config.yaml
arch: "vit"
model: "sound classifier"
dataset: "read English sentences (LibriTTS-R)"
train_examples: 15625
gain_aug_db: 6
n_mels: 64
hop_length: 640
input: "log_mel"
spec_augment: true
win_length: 512
targets: ["voice"]
num_classes: 2
norm: "layernorm"
norm_position: "pre"
hidden_act: "gelu"
mlp_ratio: 2
head_dim: 64
fused_qkv: false
bias: "all"
qk_norm: false
parallel_block: false
dropout: 0.1
inner_norm: false
patch_size: [16, 4]
layers: 10
width: 160
positions: "sincos"
pooling: "mean"
mixing: "cutmix"
loss: "cross_entropy"
head_dropout: 0.2
init: "torch_default"
residual_init: "none"
optimizer: "soap"
beta2: 0.99
learning_rate: 0.0045
beta1: 0.95
shampoo_beta: 0.99
eps: 1e-08
precondition_frequency: 10
max_precond_dim: 1024
one_sided: false
adamw_lr_other_params: 0.0013
max_steps: 6100
batch_size: 384
epochs: 149.9
lr_schedule: "cosine"
final_lr_fraction: 0
warmup_steps: 1220
weight_decay: 0.1
adamw_weight_decay_other_params: 0.05
Rows from block 4, named by matrix and row number. Rows with one number belong to one attention dimension. Each number is 128 + 32 x the weight over its row's rms, rounded and kept within 0 to 255. All counts start at 0. Numbers have three digits each. After the name is the row's rms in percent of the matrix's.
# q: attention query (model.blocks.4.attn.q.weight, 128x160), inputs 80-159
# k: attention key (model.blocks.4.attn.k.weight, 128x160), inputs 80-159
q.0 090:072078077067138095134163083115140153127159163111124081103095137089142152095161145110065099157111139110189139187076066132165163092109054120126144168148165143153098149083107139131156117084157121131140159127046111169092170070144135148174179165
k.0 091:179148056067072117114166141140101124105106116120098093043112127142108152118130099155131153142183165152153078111166106122073178138168115059093155142132117164149121076144125142195142087097141140111097094075196131111144070121115170162105100077
q.1 098:130139111190083049141108117121164112147096139098074095118171089103135075110123138109129125186072124141149116176096098187168121180115096136143140135143125100099160149112097130073121168054137144092089082170109128084161122127169139138164110080
k.1 098:088092128068169118125121110177131107163141072172146169181128172205065157142197137085137106082098100148089145121109125115147137078128111070105115137182128133088135167138159077166203129100109105157106170114126104145099140140108108079178152099
q.2 102:140186131087104073091106085120066109179099171071173125120091082170124138131130111168163102152104152126171114119118191099131135050097112119134081187103135106058065168176124139127084120163142030144143166151092143143101130117110125142093134093
k.2 101:140192147161069146166187121174193148076120142079177128130156182164134144070188175173092176175154125121150139082147121160149127130126132147089157112143080094116117095151082085151081067173166122155134155104117123081178124147065105184106092143
q.3 100:113115129111178171103202128108143152153131127139142157158124076146138135065187118128117129134129109164148128087163124128152104087130114132025116179102169215108107056108145103079113105100153114135192194136104130130211166151078158121148129146
k.3 101:168155112181108144117141207117131104133106109134091193106116149089146098125123084123171089122162082164202128069143137132087173110117102102108152181152094186184127124118152088166111129152144116119133135067150110141181084112163054154096111158
q.4 094:107089045123058159075138122180079142076159095157136148138141183154157124133182066095128115113143103183203083131120148153125107175073062127057180068125133167131076134128052119151151090131143098106080171131171161142181137079146142067103141166
k.4 100:075122098087101059117140159067100115099078115158099112126125115082087094101112091126162150092169150114080110096124122174119108147150127132118082119102125044161147142165133131185138160179130166071081143167124170092147121185110180158095105179
q.5 092:147113128148160143062117102148104099110129135155152154147094106166161168117138119169108123108070124114118126150120082144115134170140116178211088098104144188083078110158144053147169146110084170184123117113111114158121131105138110094075134082
k.5 103:089104125145101094169106112101092120125124134158130126097132171081099138121117121207173180108132086079161192105128134141115174176144162139129145115088103082123105152111114091200168175158093146137119151101044150115168150136105130130057172144
q.6 104:108105166121102112172184057163107066102140142120198138153054132114087156114125092145169155139156133071108105087109086127109174169176160151172125122161099103124117122177123120125150153036191130133162139136137147138168125172140134066122129132
k.6 109:161093132078092140171034128066149101102126122117085141121121134089155117115120179109157139161116148142142110101144115123132102154127094198171168116114167119157121143089101093133055155127124107176172126118082090113091193166089085093058206114
q.7 101:114142116190144158110135156099124098094176150128111133205101150139125122100214107096144088121096158144166143106098120096083172081089124135172125177142157143141117178161177115127086112132122110154103118123134094150142134184093111092111105109
k.7 103:167177143133159138163146140072151123088088082151109125108092161089141151119101070091218138161140060137105165084116067147187115154117124113135132201121152150106156084143124034128155111129102108081158125142135166154186101131156108157175108173
q.8 111:161152138114071101136124078147128138112134166159116109145123130116128081191086118105120060187159126087143177167128163135180108155127091135099058077178112188112105105123137168166171102198131153106072122184102113131115166078098142078151129169
k.8 096:115103083121114173077126069135146113078122108166129146114152056141114149119167137096150112132092136180101160162086178142121112106122159126095146095143055133112164199143153076169107103115142179173067179131171151095128121133142132130113135147
q.9 102:145156121150103117143155189173110136108118104112128113154108142110130088087158146193112187200089133172096100159171146172111073097081132155132117156067141123158114079123112124167093198146160068109188085114133109117145137106069170049137133106
k.9 102:124130134087152123174184106168148093154154161141107150111142144143134097152119135143101102105120077154133135094175104122143126183138165173121153176112090104112154140124110131165060127149149149130166189176186152086128174161117162106096154096
q.10 102:150131127137141128115126131132134129223144139143093103103181167169086080124090124128167093092156162139144136111119136133092043168104218161128176134127096041119107142114072112111167076112134090089112106156151140166167142099093123117158142148
k.10 100:177156093139105141074160171117159097149158150068097157160162090076151128127133188135122156142102137082078149143148144102133139157134139178159148084134111078104188102132190155171122087172112156082170178180116095082097097091081163092112108107
q.11 088:081082130144125068173153108084096092083092109116181164107074128113094110140118096167112175118184163120128118155204083130153132185142058145121103113142090131192153127170087047182185108151154136097117119088135175099114142118187112106081157154
k.11 080:065108037106139129105132113051080182145099137115106101095090118098037138094105093105202135106058168111130058144129122110132165120149093160139121183136156121118094142152153121142106102165143138102104143092118145151168188160135102096184132107
q.12 093:164056072124137141115131109124107132171062129103135110127143213106125105163121145102089141119098100183134165158105126097100122119098155075031062078150148207160125157090125136136131084111166127120066110089171112116149195123109141182155126126
k.12 099:154121095079142043099168143135104103153136164111104120117195147116132102143127102092135151119175084131113164145096148156075104132097104156099083029115143091163101116131136166122147147106122105135117098184090141200124117124175094110123134131
q.13 091:096150178165107140106136183172120085162124156152104124118124078101124118115140127160094077163120109187164087129130107165134091099122116161104132118133143166130166183093200126082110141162094153178131123125168131145114126142158073133067180138
k.13 095:104144163161133137137163188179168119159105085205111153140156124186157108163134116149138135175183155134154086150061113085106145129123081092121102115139134124140100113120142096155142124093125116098175180147108137121129118151121128179077096110
q.14 111:085187083114180128138173063125149148138144122135108144113156082164127038114106084113217160086138109122133157090150131143170096070114147067125201166183156107107139146159127142125179131137154150147104131158146084111140160144105130098087121113
k.14 099:168140085196109184133137176105133100108143151107110107098103123041099164089115072131112147058118079052183118145116149154098163135130045074184167162123124188078184152120133149106160140158167121132119083086109133148129093109135087101123167151
q.15 085:110132133168115160128119112165103104165158112088180168158118143077129138089106103132164153129148142139103037164085109067171155118123134153147192119159126119090043091132136128115042136154146148140158156107166100183151097091121147166112129171
k.15 091:126117133128151166112117106096087111130053156178123129074080111121084117160171159165137116087084148113089135066177134169093125124098142171194128130122049110136113136120064109152092130156120050175170170149150122106089091096155102160086134151
q.16 092:115107134131176114146119184131144150129127156156166093102163170179151082150120111174125131186165125084152133077109151102155180140176193144129130231142134061132148130157127197147120182099108100118201111189169122126146110093153115116138167068
k.16 091:114145145118150164183178125172117121091135114111093130199080095109115176107136058133092061102095158111162104140165089121153100190146171136133170191140124187146151149131113151138060087110123177162134131101143066111143144145154114134124118073
q.17 097:205113087146154152125160172126072133105113080074137122110150101083084091111133092145101097120156080160109131119099129177203155148085094185116150160063135167125072133182187132104069037098114124115138094094094113152169059167115044091098102126
k.17 094:119109138129112158105094182124055078124110098136111156097104176196094087121035119076137108159091108129119113050147129088099168123101145080150106180160124135152123103076172071159147123143122131069116091148156143144136091167149103089109102105
q.18 100:121132115135104065116121180175107081162142124124096143112102104129074125092144162113107112128157182139122072117091202152129096160131093115110085109105161123149135054096136109191116127154128225076146163138169113122160155126122199105172137111
k.18 102:131131116129084102106114201107115133132070154087180116159155075158110169134102170163114143115124072143146122122152148107160126131118131192057052124093175111139173100102134127171104122154094171102150166142157105132131172138101092168132174164
q.19 103:135177155111101151148126123100161066167134151104097147120184098061124129083142153134105160137137157128098161119118102162115145141157183074084079071077142179095170150135128146124078142129094146105079147124108154185074123109112116096164065162
k.19 102:163126157129181148122148138189103113108135147169180136113116121157172122137198183121157102138126169138105103152118090149104204149128212108069140121068143150188144115157148087159197102109119101094099149174130129129078117158095103156145108071
q.20 097:096158099095178195140087156154064093143158155173123062133116170082121117142135158097124090128108083095105120103142127156092149107136137129085156099132113118101137149209113086074094083114127092173110075074149168098156121155152108112144114120
k.20 091:149196126104134142113148116154136138169145101142051177155114123127129083102102154132221091202185128152154178143132157181153083116092111086098138159089131126108124124122071142136124125126165113172171111115092128100101200153135175093074074175
q.21 109:102114128124100108121100052109105113109167123050111163133138177162150116113155152106148111148086077118136143202122105121112083120128155119101042108133084127075102179093125130111058200127183106135099162114107149138105134129069137134118151099
k.21 100:171079159086072125097085102182145141160091115091189128109111152104105103152194140133174113090112158186154147152135102157171203139130148092087168139168113100133135123198039065162137108149123074128101136166150163093112121114078117091091109132
q.22 099:156073128094109123082121117107089167136078100119067119151141088136119161096167095065141079119070059081154123146139065111143117072134194134117166094120075148121089092161128147137100090095211143140161099134107117163134135071160084110115099131
k.22 092:101137122117110116179074154125072132145150156110107166130154100156100131132104153160097110174169157071114146084094140128134123101095161132146108199143183135120100136130053125106166140184180112142093086122144229147101154144129120148149165105
q.23 096:106131099092104123144097150111128059146084133100093129099145062140125115079129183178129120112074181164136087124137174190099102115124059150116162144119132136107078157103087134120068163095110114126059141181122161146077138122194152197111114114
k.23 100:107159155134158117087213130113139085156065129171147134163104100087103145120219110083128165114190159089135170137121125135148090065136100097052138161142121101102109088146101103134144122136100061111097177113139098113113108142164052173177132082
q.24 094:171109121108155099116093157107122126153119083163190108142109144123197078192140064134102143106113106118082098052130143135141069185104127126102135102112172138170148130140144115104143113123112126124142146078158102134155071119160126119086090191
k.24 092:128107121131060084058166106118100116145115154121059124137095120046058119103073123135131112069085150138148088136151130092101162164130174140147102097061090151161155143099205170128118121134105144068135137144074121133096169144113119092108058147
q.25 097:184155115109125109196161107078164152074127149128118117150084112126173139099090130108179169134199086125082111120186122060178095125130117158179094189089121118142107146051094102146176100145085193139134116143124092104119112154108113163133118160
k.25 096:171081119135100155110155071125109115121090210108123126146137156127170180142132150103143209113138146096142116165129131152125105104147085152195109110104076103131130162078149152134059169108098115135141146075114115129135101103101184090137135164
q.26 096:114140158116125076119119166114169123167090147135134138132080103108092082095158144129091146095141180096146104165158127120161125117110089165037076120150165105068086134142151110132133074087124164129109183128109074085134120127159072134119144152
k.26 093:090138116102132099139145164128108169181182147159095163144132142123125194120105126081133114129124133180142123113153119072137117053129055078077073124116109171112163124081122120108096159158108151178129159081145110080088177116125122199136142143
q.27 098:160126149120127109123111154101099159188107098096089206120146114069162096114119125112131196199149077171088137121158162129091155096136109069138055169103132170147158145142049100110089122153137143090102101117128115113122110098123195118124131123
k.27 098:142151178094137163140189124110111135133112100144150122080143165165129081118090118063043147114134164187149081179094095130084139098106183134057129096160142150090134209151134120081190155155092051133140138141138081135132123098142095090108079106
q.28 100:147162093119170131117108115133143107129130183117166159187142107086095120110110120137172124169129109119128182141204077127076085125131122073198129154121124153173082158149135146097148162195151082096118175124168130109135111133147132165149109149
k.28 098:078134142159166119125200078156113114147116113159156182138158148096107132139140130134129138126149104133107169182116108130144106145130168095142125112090069099107145114094146099091056155116107067164147123120196125161110145149117176164159060116
q.29 083:126152125167143152129133141099138176091123025135132076188124215113138105133055190128152111141126166097154167107120180098138131146128123167106153079109101115137130206138120154133062170142144174138109133085130111129150116134107085098119128167
k.29 083:112094104181142073030082121151114094131172099157105158129079069141112084120077120144132060136151159128155174099157116118145183133150111183154103123128115122097119162145081172143143190119059124113196136193088171169106141141077111078108114120
q.30 103:108155138176128094154167177155162217052120105185102127160080112119106106118148157076120148128102146080114116155115133073139108149123129187144083111125151066151098094104100101148102190175070190151151151122120140099104121131128133136142190095
k.30 100:089115150120171146127137066182102167125117119099154195145102136132169137199070145089123113062110129145131160119151118124195071123128094142162070137144158114104074168084075165148081105088099160116103139077151129125121138126134124154132132127
q.31 087:130121166119107122123087139104158130107128130119176153118152066103073086124097159191184113139083115161128122069085129114165118169130205149049169118080097136182120146169122112147060108110095135142116186121166096150107106085141139100121078138
k.31 093:106158218147180137101080127110080157144152192145099121109124140174112122141205113147108065129129167106157085085184146168153191108115139138095141145126148167118159086109155133102151162119108134124111125088097141125103167165162118166132139090
q.32 094:102111120203072127150068143153182093096146141067091131130151131087144176130177198140128149155146143118140180156150126162110114099224160095183093145079137090089133159121157151155151103134149177130121109131107128144117148120160143119114129048
k.32 087:112119090128123100176082133163154155143093106098165075083117119148106176140207113131153112118067138132125102116100138094146116126145172125164159161118143110145149099102083122140164091099090095199138114129070149083082117116034144073149093160
q.33 090:100082144068117134127102163096100159071089103183134102138093107114121076176102167086121170111187162075142149117175125166174075108080127164145114120087111118182120180127151142089136134150071114181118105119080104091136150114127153141111072147
k.33 091:113147088146095148130149114124113200144159112133105171079101071158178156117102130107179187169153105112130176181184135150170166143131104167121120109137041151095118175113208204144197131116143163127142048119140129154158147123074148138103051179
q.34 101:098179148195093075143151188172151139145089146117145116125094120128147123150173153083156119120131120105113160129088203139125126094102151140157102139119134178095085085092160197080114144166176139080147122095142047109150136150159164191131127114
k.34 098:145108120175083080177116143156144164139061147183093096156113112139101144112143132127139064059121090135089167093142112076165090101101095147149122094157100179177065152133112100100139082078125134208164131072146116140147108108108134140163136191
q.35 101:102124220117112152134111079093090136118149121090192155172094122154155115139132192213104134172089121097153113121078092083152071107134076129135146130064066117134150170115151163138125050122105113144159141121067091174148117137143177128131144108
k.35 102:144115164069133164214091093105162126151094188111134181127127145151139082121154098176069109199161117143142123062114148108142141095102124138121084133163092146151132132090126089110097125138077143140126143075116166127138094128130137114133123169
q.36 098:121139132143191056101158178135138105195125147123113151110070140150111092141134141126097090173135175045128084080092099159134121130180142161126180104115122127198105156084106169154080162133179096166175155116124168181150141160116149098130135123
k.36 098:079150161128085112097125145159169115109119112148119163154115106104147144151039188137118142171161131117207088187169132052186162137155155138127104134108133173121093159146105135147132135138103140102120174106153165111114214120105120176123125121
q.37 109:139125133133129123143123105123127096118136116170128129169121161061092079178111140172090155155110162137167082128152091083138130170133137179152139153146128123166157120167152138140126148072116151153125160101076158184159178059170193111121129124
k.37 112:104115072142137150127083091096155119108106151158167148133136067199192136125094217191186137131144107135130102137142156123176184175150108158168113152110109108139201133126137113112142127167072103110141076109077125148135149122114102080112121095
q.38 105:201062165097147160146130135169106172145128114101123124147141116102094094157125143100116119135089124094144123128108107171149156110114148131138142132159187117104179075192136165067155087158123178132131101095130150145193150150118191117160167049
k.38 102:122090095105113133191115241122163134153182106064111134154141119137111108157127090163130139111127037148091093120126221130111092166078142145063138140208167144140129100063142122110121142122162108130065044121148135174109141097089105109077123151
q.39 099:155082111136141152118134175092169091133174094174116120142086123170096100114094109179083141114125137137086112159106078138088079130120099136162127096125162073148123107045085124120168114163101111118103152192071091166091157120149098201124146112
k.39 097:127160078120125113125130158130128136088078149153073131150096129095100155165125146138141177171118137167145169165182170188169102180164105114137164096134132072158172146115133158110105065121116120106168152129154110091198132129102138184154107117
q.40 094:120169143176065048158118099159082209136152099158151122178128153142150129137099159131150097122114096178146144058126138132128075104106125142143178104196141112112149150143124138172173137156056155191226116122121117077104123109136149143134122125
k.40 089:102111137154140146098180163098159189150136163059142133128078148120090138118143063165098161118141120117119155170091118134117087143105119136084094084128120163099040121088077160138100122113129113079108088134164165082103138097177168074165088137
q.41 089:127119092092123083147170122129171121106137127105128121134132124167153164164161150143115182144133136124120105086160109109095117121171130172198142184217136116115085184105070103115169095103066074124135116134128099153152104155152083053047143174
k.41 089:109152143130149142134167142060132101110152170097168135126159176082116122090066123140150153125071164141154142113106128142192155154128131078120097184147145166172199137110098067097060153185152160109137098088113167133153112124143098102178125120
q.42 095:130128114140136142152101152116104108145177117093147144114129131167136114176084208163110132185100096141101161085125155079095139144189127132071166122108081113102117137166101093145196143129166162075126063149165094144118093135152161096139164082
k.42 097:114151102096108135135164125080098118119126132075095090192172134081127150077121084098102106138093102135081145108101168116108096088126154144111074122104178130093186163090109116099118083157098124157190150127087212120082148092086105076118135121
q.43 095:105100123140143062138157127182133109110177199172170167111125072108127117100165118158129122086159105128123156101171145153118152115206134104120093149116124165162112099162137155200174161144176124168111108154170159128111135093193129119086099125
k.43 094:104149157102177069076171085128083115125077166139144102115106180118061101120097113160082104114131130071133124188147122118214140095173158118098167189102100129105120120138101161128066100133086081130099155104113115118112156107220129162129164083
q.44 109:121211108140146157116097117055140109206112137137149125114153107143130139145109162132115169126107139128117106111142156135109107091108106104094156032109145138131110143117066151135156098186137119120141105082068139180144096075150146118145072147
k.44 108:123154066163144134097152132120088135105148168144108115128119131103116151151144149132081116181141082153124139127131155215123144111093142062125133042057081131109090163103130103106136121196122171115170127160132148180159104097166174134176086106
q.45 107:122129125051178115121182240161087094110094143090095089114130136169135127119175100109122161191149152074079113136124189143186140079147090132104106152123179158179064111185138115183113121155178035143141156090119180105156105150088088172119099143
k.45 112:103137115133089065118182153125101110129126125135083109137127068126135124045077147114159130170111057115208158123104060117168122127177133108057097250147147153114133160146133110149125135143153167095067128117148125098128156230166115179123154165
q.46 101:151107118146082067102177150171129080159127137110136138116138156115165127159189197192101120153175120160072095092065182126129147140176108168105143131104083096172064125142179166160151133117133116084064110130108137109139121128123078154159145112
k.46 104:082133152106124037118111178172112134141107115120122096137171112129136163094059142128090073144088148151135177154164125109117109163130120122133085086067125183156184174146122155153140094199103162170151131101129114094160183191105081166119111159
q.47 094:135106101170130077127066171192101136142114069137148126128125142052126142155155104158153135149115161150125131131174128116125106119155076094161070146158154145145160082092097128112164070163134178084144078131073075125102113125114166110116168115
k.47 091:132107139147111109182158188127199143157097046076205109045101126165123117142074099120112140133093134128094115141102149110112061151175128143181172167152156146156130172070150107136094157137124180090107076147153119175134113140138114153191145132
q.48 092:125215166101048127167078156110136141093118155150094092134089046119162156190151085132197104129113177140088168127140133132112135071081114053113148134147114156123111122134164105143074139103143158105152152106092080118105129201134138106061109123
k.48 091:110163177139097152145106073178218146088141057192132118079135136130136192085180131113118126098183164171164145090088071079104097104146059107156120152146154184173102134067153143099112132100133138116120181111154146148135137156099088126172155118
q.49 098:157089118153180125153208178128171089143076079172082091083162063121112128092133169077118151130078118153112110083100139171175181112123137144112102164139131134150075076118111102089106087124123156115089056101161114177161137136157145131095151048
k.49 099:163120132100101111137138211153124100119122130156099099124171119150124131113116166100058132070108081101141118094098160129095153132152140096062203180166153121089100141125145125126156122156138112171131119096071153142176112099149135183081187082
q.50 097:130118148085121112111089146111137084128156150147130087138108179119110136092132122095099137143157146108126154119135066092086119159142137075130155152078154143168154125116170071124114116076183127090167122120130123067062165136173087084132130109
k.50 095:134098120087119121113097126149086138127163094130111122065149141162121154064089152148119116111096131182180087145150084139120155151140124109100204141109173066132120190144176149167128111077100120176149157147128144066093120155133140087151155089
q.51 087:119109133068108094158086148065149228105164097139156147133144132142136093135083136101119136115087134099133094121149180156089091100128187142086113096151096082156157124064118155106114115139099114084127172121094012134136171122116113095158155102
k.51 085:097102055133188137092100095150136105121153116150152135128109134116126150139135117151130135120162168155134123137165164120163152167104135132082085104096097142144154107112087126110108107131157153137099144089165157164111108104155091141164133113
q.52 105:162105080183122183134088145090175121091115105193091108119221129130147134130112102176154163095122149190118172108160071141164086132099132075154162095122053087105124097190133101123136101095105119165151072115161170143166122086160145104101113163
k.52 102:108159138066161103112140126067104131179189207105122170101104115086146104184087118093144118140167138121102123127141164137094149087167150110169171133077138105138146090123163127106128147179154097102134136117121118091112156087132154087095131174
q.53 100:193148140100109085106140126151154128127135128109196133107115110175145147145119110084099098113095112196148092061210125114101140147141143132099113140114131190167105114066114119115137099112106169135154062133136081180139138100117123084162118159
k.53 102:134105153156100094088182083093131104101104173109108088137149135110123098163163123129114138106128152112084044119105132152096126110138171134110129065107085114210155120143144120199084153091106159064109140146118139177117097098108074117110125154
q.54 100:085126094171131139115152098084189189115091141153175149166085134121179111117128125094143094071172152114208181065164121122137130136124145093108111090118093100059155132121097150149176186148105099110134199112121092139146127091086197102117081217
k.54 105:133157139152126128090119104112161181128150105170148191172062120121165131159113103130144140116159138122140118135131081166097207164097100142175096074078052128085114111126179124138089196142116139130158100109159074169155125119104175125148111161
q.55 105:136081063135100111136138164119147117145103121151183124101141149111130109162131229160106135159104158089142093107097132157132075059147112173122149116169189162088103148053153145132139196120120125138086065083082203131139109039152146187193126090
k.55 102:070099100140148070126132154130112116147060109211087110160096063138113149155184153100149149146119126132124136200200167099120117123153148109106168188154067100140111135150120147171110097136075099139137129089125109141150109125123128172150026124
q.56 103:208150144120114154164160087124135101076161131097059105170190105140150104093077136141139146193131053164090098115098118084104116090107146105084119173088124122111153169138105106096174104116095121159090088164105130071147146095079140161146132075
k.56 105:176119121138144148165202179130088087127145121101077124072150171098157163149195084141131143153128082151153152115106171131075071123125143099097113134186075121154137205124143166167131134125142153136143136136130065090113086099129128122110107117
q.57 098:137081180104132164123155150131192145081143114137117090116083074175115144157166172061139161121101111194108123104099149183163127145114046137123134173120128115158125111142069139102104122134098086098104091138163073101138082189185174061093098080
k.57 092:093089110125165127196173108124162163114115155147151108123159125143112080086068127085107063125126145128175176141066140145113147123155113115093123172131140132046120126091130155130090097098156103100102128109046121172154161103091169178073143132
q.58 091:107112084159086140147154152128178052162115151151151138116110104172124145164160140117113128136118107104135132118103135139166161161054161127095141107127147124197118112116125167088158106080137160129105083104161065164134139113163085116079080064
k.58 086:161109138075124035101120173098131125150159090208084104101105068155141118115065148136139062141068153105161115123095148131119116119107144112143136093153117129217176092118094169109123069126149146158112101056129198181144144142134199175088103186
q.59 098:102148114124145085116101108131133043113078127067108139125126090148113154101147151134107093141036076137127113068131105109169187159173136093124110106123094145099147112086132098065032128153165122154152111090163117151099111153093145102153169163
k.59 096:183128176146128107175193085146134099172145091075162097156128197112125104138118123195075122166136077088104120074103142150088170098127174109088125089118138130168093120130133050132135141113149140158116126168110153185129134125146067154156194179
q.60 097:154125150174151165149122102077089107074152197148116061139050120142119112155074085176133117179102086113087158093109105105146105122071157181132163100157136180130097193147054109102162163107131145161167114066153124111111137130103065077137094120
k.60 095:147131173229124131174100067086117172118137117161109147064129152120131103148109161083136145182131112145130151171100150110172152102138144157218137153160127078117127159184114173169122115124140122135111141203126119064107130129142110099091103077
q.61 100:135097129163145163115151129133199121114117051104099101130190142113090100093127121156190159135162158160080120163126109126125124153084098119151151149126166125097105119156062173121164171108164108136119109119198102070122152091147106102129091150
k.61 096:178114106168202120117163161127152063141162136177118125107125127110116124136132106121152140120133105141160154102151154170177102127175134148134164071125162110112103128143071105183099157138137045138166122149110107139132165148150160174080115058
q.62 097:133153086134092185124165136134128129106121134167140089126179128136135142072138155158155107120182159103112111087119177100176134108119114131100156150060124181147150081131098063167143091118103167116121090159164142131111173093154131176155063162
k.62 092:152171116110119072140142125076088124084107248224088158099116071143115122079168130088123103097139100083048102083151154149159113100131118172108170140174120092112158152111130097147165112148147134126140171108146160097128105141155103188126075176
q.63 092:092152149120131146166172186153128123091171161119144183098152141123120163101165142120128157126088113106087152131167144116091097123127129132141130168096131114119173118142092079152108150184123117113142140108115203118139173092132148129127083125
k.63 084:084117150180146103143109087121109182102151101140120074103114092160171063100206128116152093169096135155083120136090044111143184155133192136139086184166122153158116161142112101097153122106090163118157067141101120122150144170115137117097143123
q.64 099:148198126142144139099124161108086157078149170088084108102194137198149173143127092120159126162078165096154093107114100163149118104147095132180101150115126151126103141190118158144147174116118114094104083077101149086124143127136085195108071109
k.64 097:147137109187087050126212140063159139050136092105170098134119187149201137118151140167128168098095147176103116144130094082142119146090123046135109156075091109122109104135175113123156134143108131114120106096171100149161138106127050090135123131
q.65 104:162099091144119149104093133139169129115122086114071088122129147143051166178092135155086140077156067135141145119149103162100114101185135175200185114126144124098162162099148071138129115147125163132157130117190118135091131043155126086105088095
k.65 100:115136190158112120088126122121128110096131111112121141099159160185170063083148104149131131131107028084087156115159132163179100103153112149099067116130119100143121130072087150075101174112151118205158127074086184153107194125126124127106085122
q.66 106:125108091158109091187125122187163151145150160149186112081132106102143095121116136136132076131135136128170139047099134102098098159084193110165052103135083104169088115165134185102136093130103162117141150157132145150146168151073097108124163201
k.66 110:181124147090127085084110104166110156095135166107106138147053102118151127106126123124113103098120170072130133095130113140166155104091151188145113113106105154100178159147132118066154134096081101092161051210166120156159090136120139092111141158
q.67 097:103105164105111073149148183160112148125148166167157159121098078163121115131120097099159130174100142098147117125157099086124158094153096111080103075129058137149162147102160126118184157137133119096158129095186155111117129132054117085129121090
k.67 102:185091103094149109157115110155177162111167188112168158101151165119115175108156090146101135129145120113164120112091175107197127112110109122079109112130117158164140088113137152135145093123138146113097187185136134119114163173157147055224147151
q.68 110:163137142075082150099063116116129152064149109078184111095106137081115152175151153130172144104176072122135179144111120136091131136176133164153161132115183094155167120128165138112134143130104086113186085156043124135117129160123157057051113134
k.68 108:115085121161119176160048114149136134095085130112114149149121158148100087164138086120111151136121151088110106104080119142104132142198113104149161162103112099123112083139133170146101138114182131148134145184114132091098100124122149084170145083
q.69 098:098179090128124163127143112164120158086139169165147068171156068104160118117133162131129103084172113106133157130136140115150109109052189041097144103105089074120101131101096183149171189105125145133119111108138197154148103112125137145123140136
k.69 098:140154149124187111120129140155128149109105083109134095137076124125142121128144148116132125056114167105163088090177066163132093104088128169136115140127102118149114066166078085157081149181109174132113126208182198127116131123093186191115130186
q.70 102:173063116121123133118168143129151097191110143183151143081142131075125116155114143136078162143144132149106162101115108099109117065115093157107143155060126151155140151132105166156094084114116173131140168123120112181091152142144144109123115106
k.70 099:149174156078167149103121102103117125107117119132075088158147133178072135088115181128154095148165094157114104194096135162079088092105053130130126121079108124140067164074096120095126168097148183099082205116102122149096172077129156087094151151
q.71 096:078177068151154156110154068061202105157105047167102124152116124135140127055129085189097162115133129126138175121156107095147109152141172167126154141211150089135103125111120109137120156113118138094153143130153106121133130103055096111138106118
k.71 103:146078141063149126118096101159132109154138084146167129138124078105127107124128134141151120103100115168125147158164100129183128128196129144101164146129129100135162107092169151143109185117135102081157127096114129083155117145168131147085131060
q.72 101:150110111106138108113081123172143229130110136136187149178124127111137120144151169123180200083166143123118120115126136105098131141084104140174094189142083071093112104129145137128103135068122176136171078120121118155110139239136128138161129106
k.72 104:112161127118037077135164157149173188129134116122090104122137106117100111214135166116141143143142147136160075075113067146132135163139160162174089127077051120100126105146079201121107151156094143097126147125115198131146171098128115114102172104
q.73 105:126088052184134126120109160147120154114168140124171156104137108182108053119089135108159139138114141144128113112103129154135153093177078102099131144168074136152078133093138177111122124110132121135173100117074140147079143150167118149139103075
k.73 098:134125144130112122182085168134139134131158173141121186095143120176158118134104098097115129138109186121166145099134168145179138130126149024142146195144064154105110107157137125116142109110128077094124126138137089047055135112187102103184144120
q.74 100:139153150136117128122145123146090165205098128145167135155118116157083114098117114146138147164138174099151134093185140123194093154183166160107128106157134138132149174090144129131060115157158123149121168142159116134182128111156192148137144089
k.74 101:109109114117124155082164147089114119168131065135153170144096156117127093113104156150149178194145182154152152135155164131082150111080134096128197145110133122097119136118111081175115152123101057198140149198089115091026132087112091055110103115
q.75 095:118096164142152152106157140118135123157125158132118137135130114165112188120118143112136148184164076081085115125127151121091110069207151104156110142141148178141181157107108093110129145114133150116120066097135079103076116103124113134094061083
k.75 099:147131121123120084151133175078119194111179085087175104096089125104076138105056131108131214174127137123121126115143153109136135098122078091102110109172129132100094121103155130099105142132150130108120134161091145103065083139182129098184111069
q.76 110:121139092136097060080169229083108104146131153130086142071090168162122158096156164102073112114119114150190095125167124088139207138149136163064106068115150128110116094190160194170110181090115137126124150138090085115108146134152127148143114104
k.76 112:157101095152160080115130179154072097107135165149132163146121208092112154122145128156150081130088089131195135114131121146152107105101125134102090119102136177194125056103149116107192134174126182118141135093132122111122152152117082143138144116
q.77 109:111168111128087150143192035163129160117107074135130165087115112145144124120180127131147152109112161138146114182085162086134109147137162124153073092093080115089143172172156160088102080146133146095092179145108151097177133105150116108054156103
k.77 109:158175070120109104097140124205123190129100153166177178170056080145116114127135104131111150095129183143084124129160113077107109144119141158130111145098114090084092155159057062150119122177118084119129103136106142086080092117175153098121097191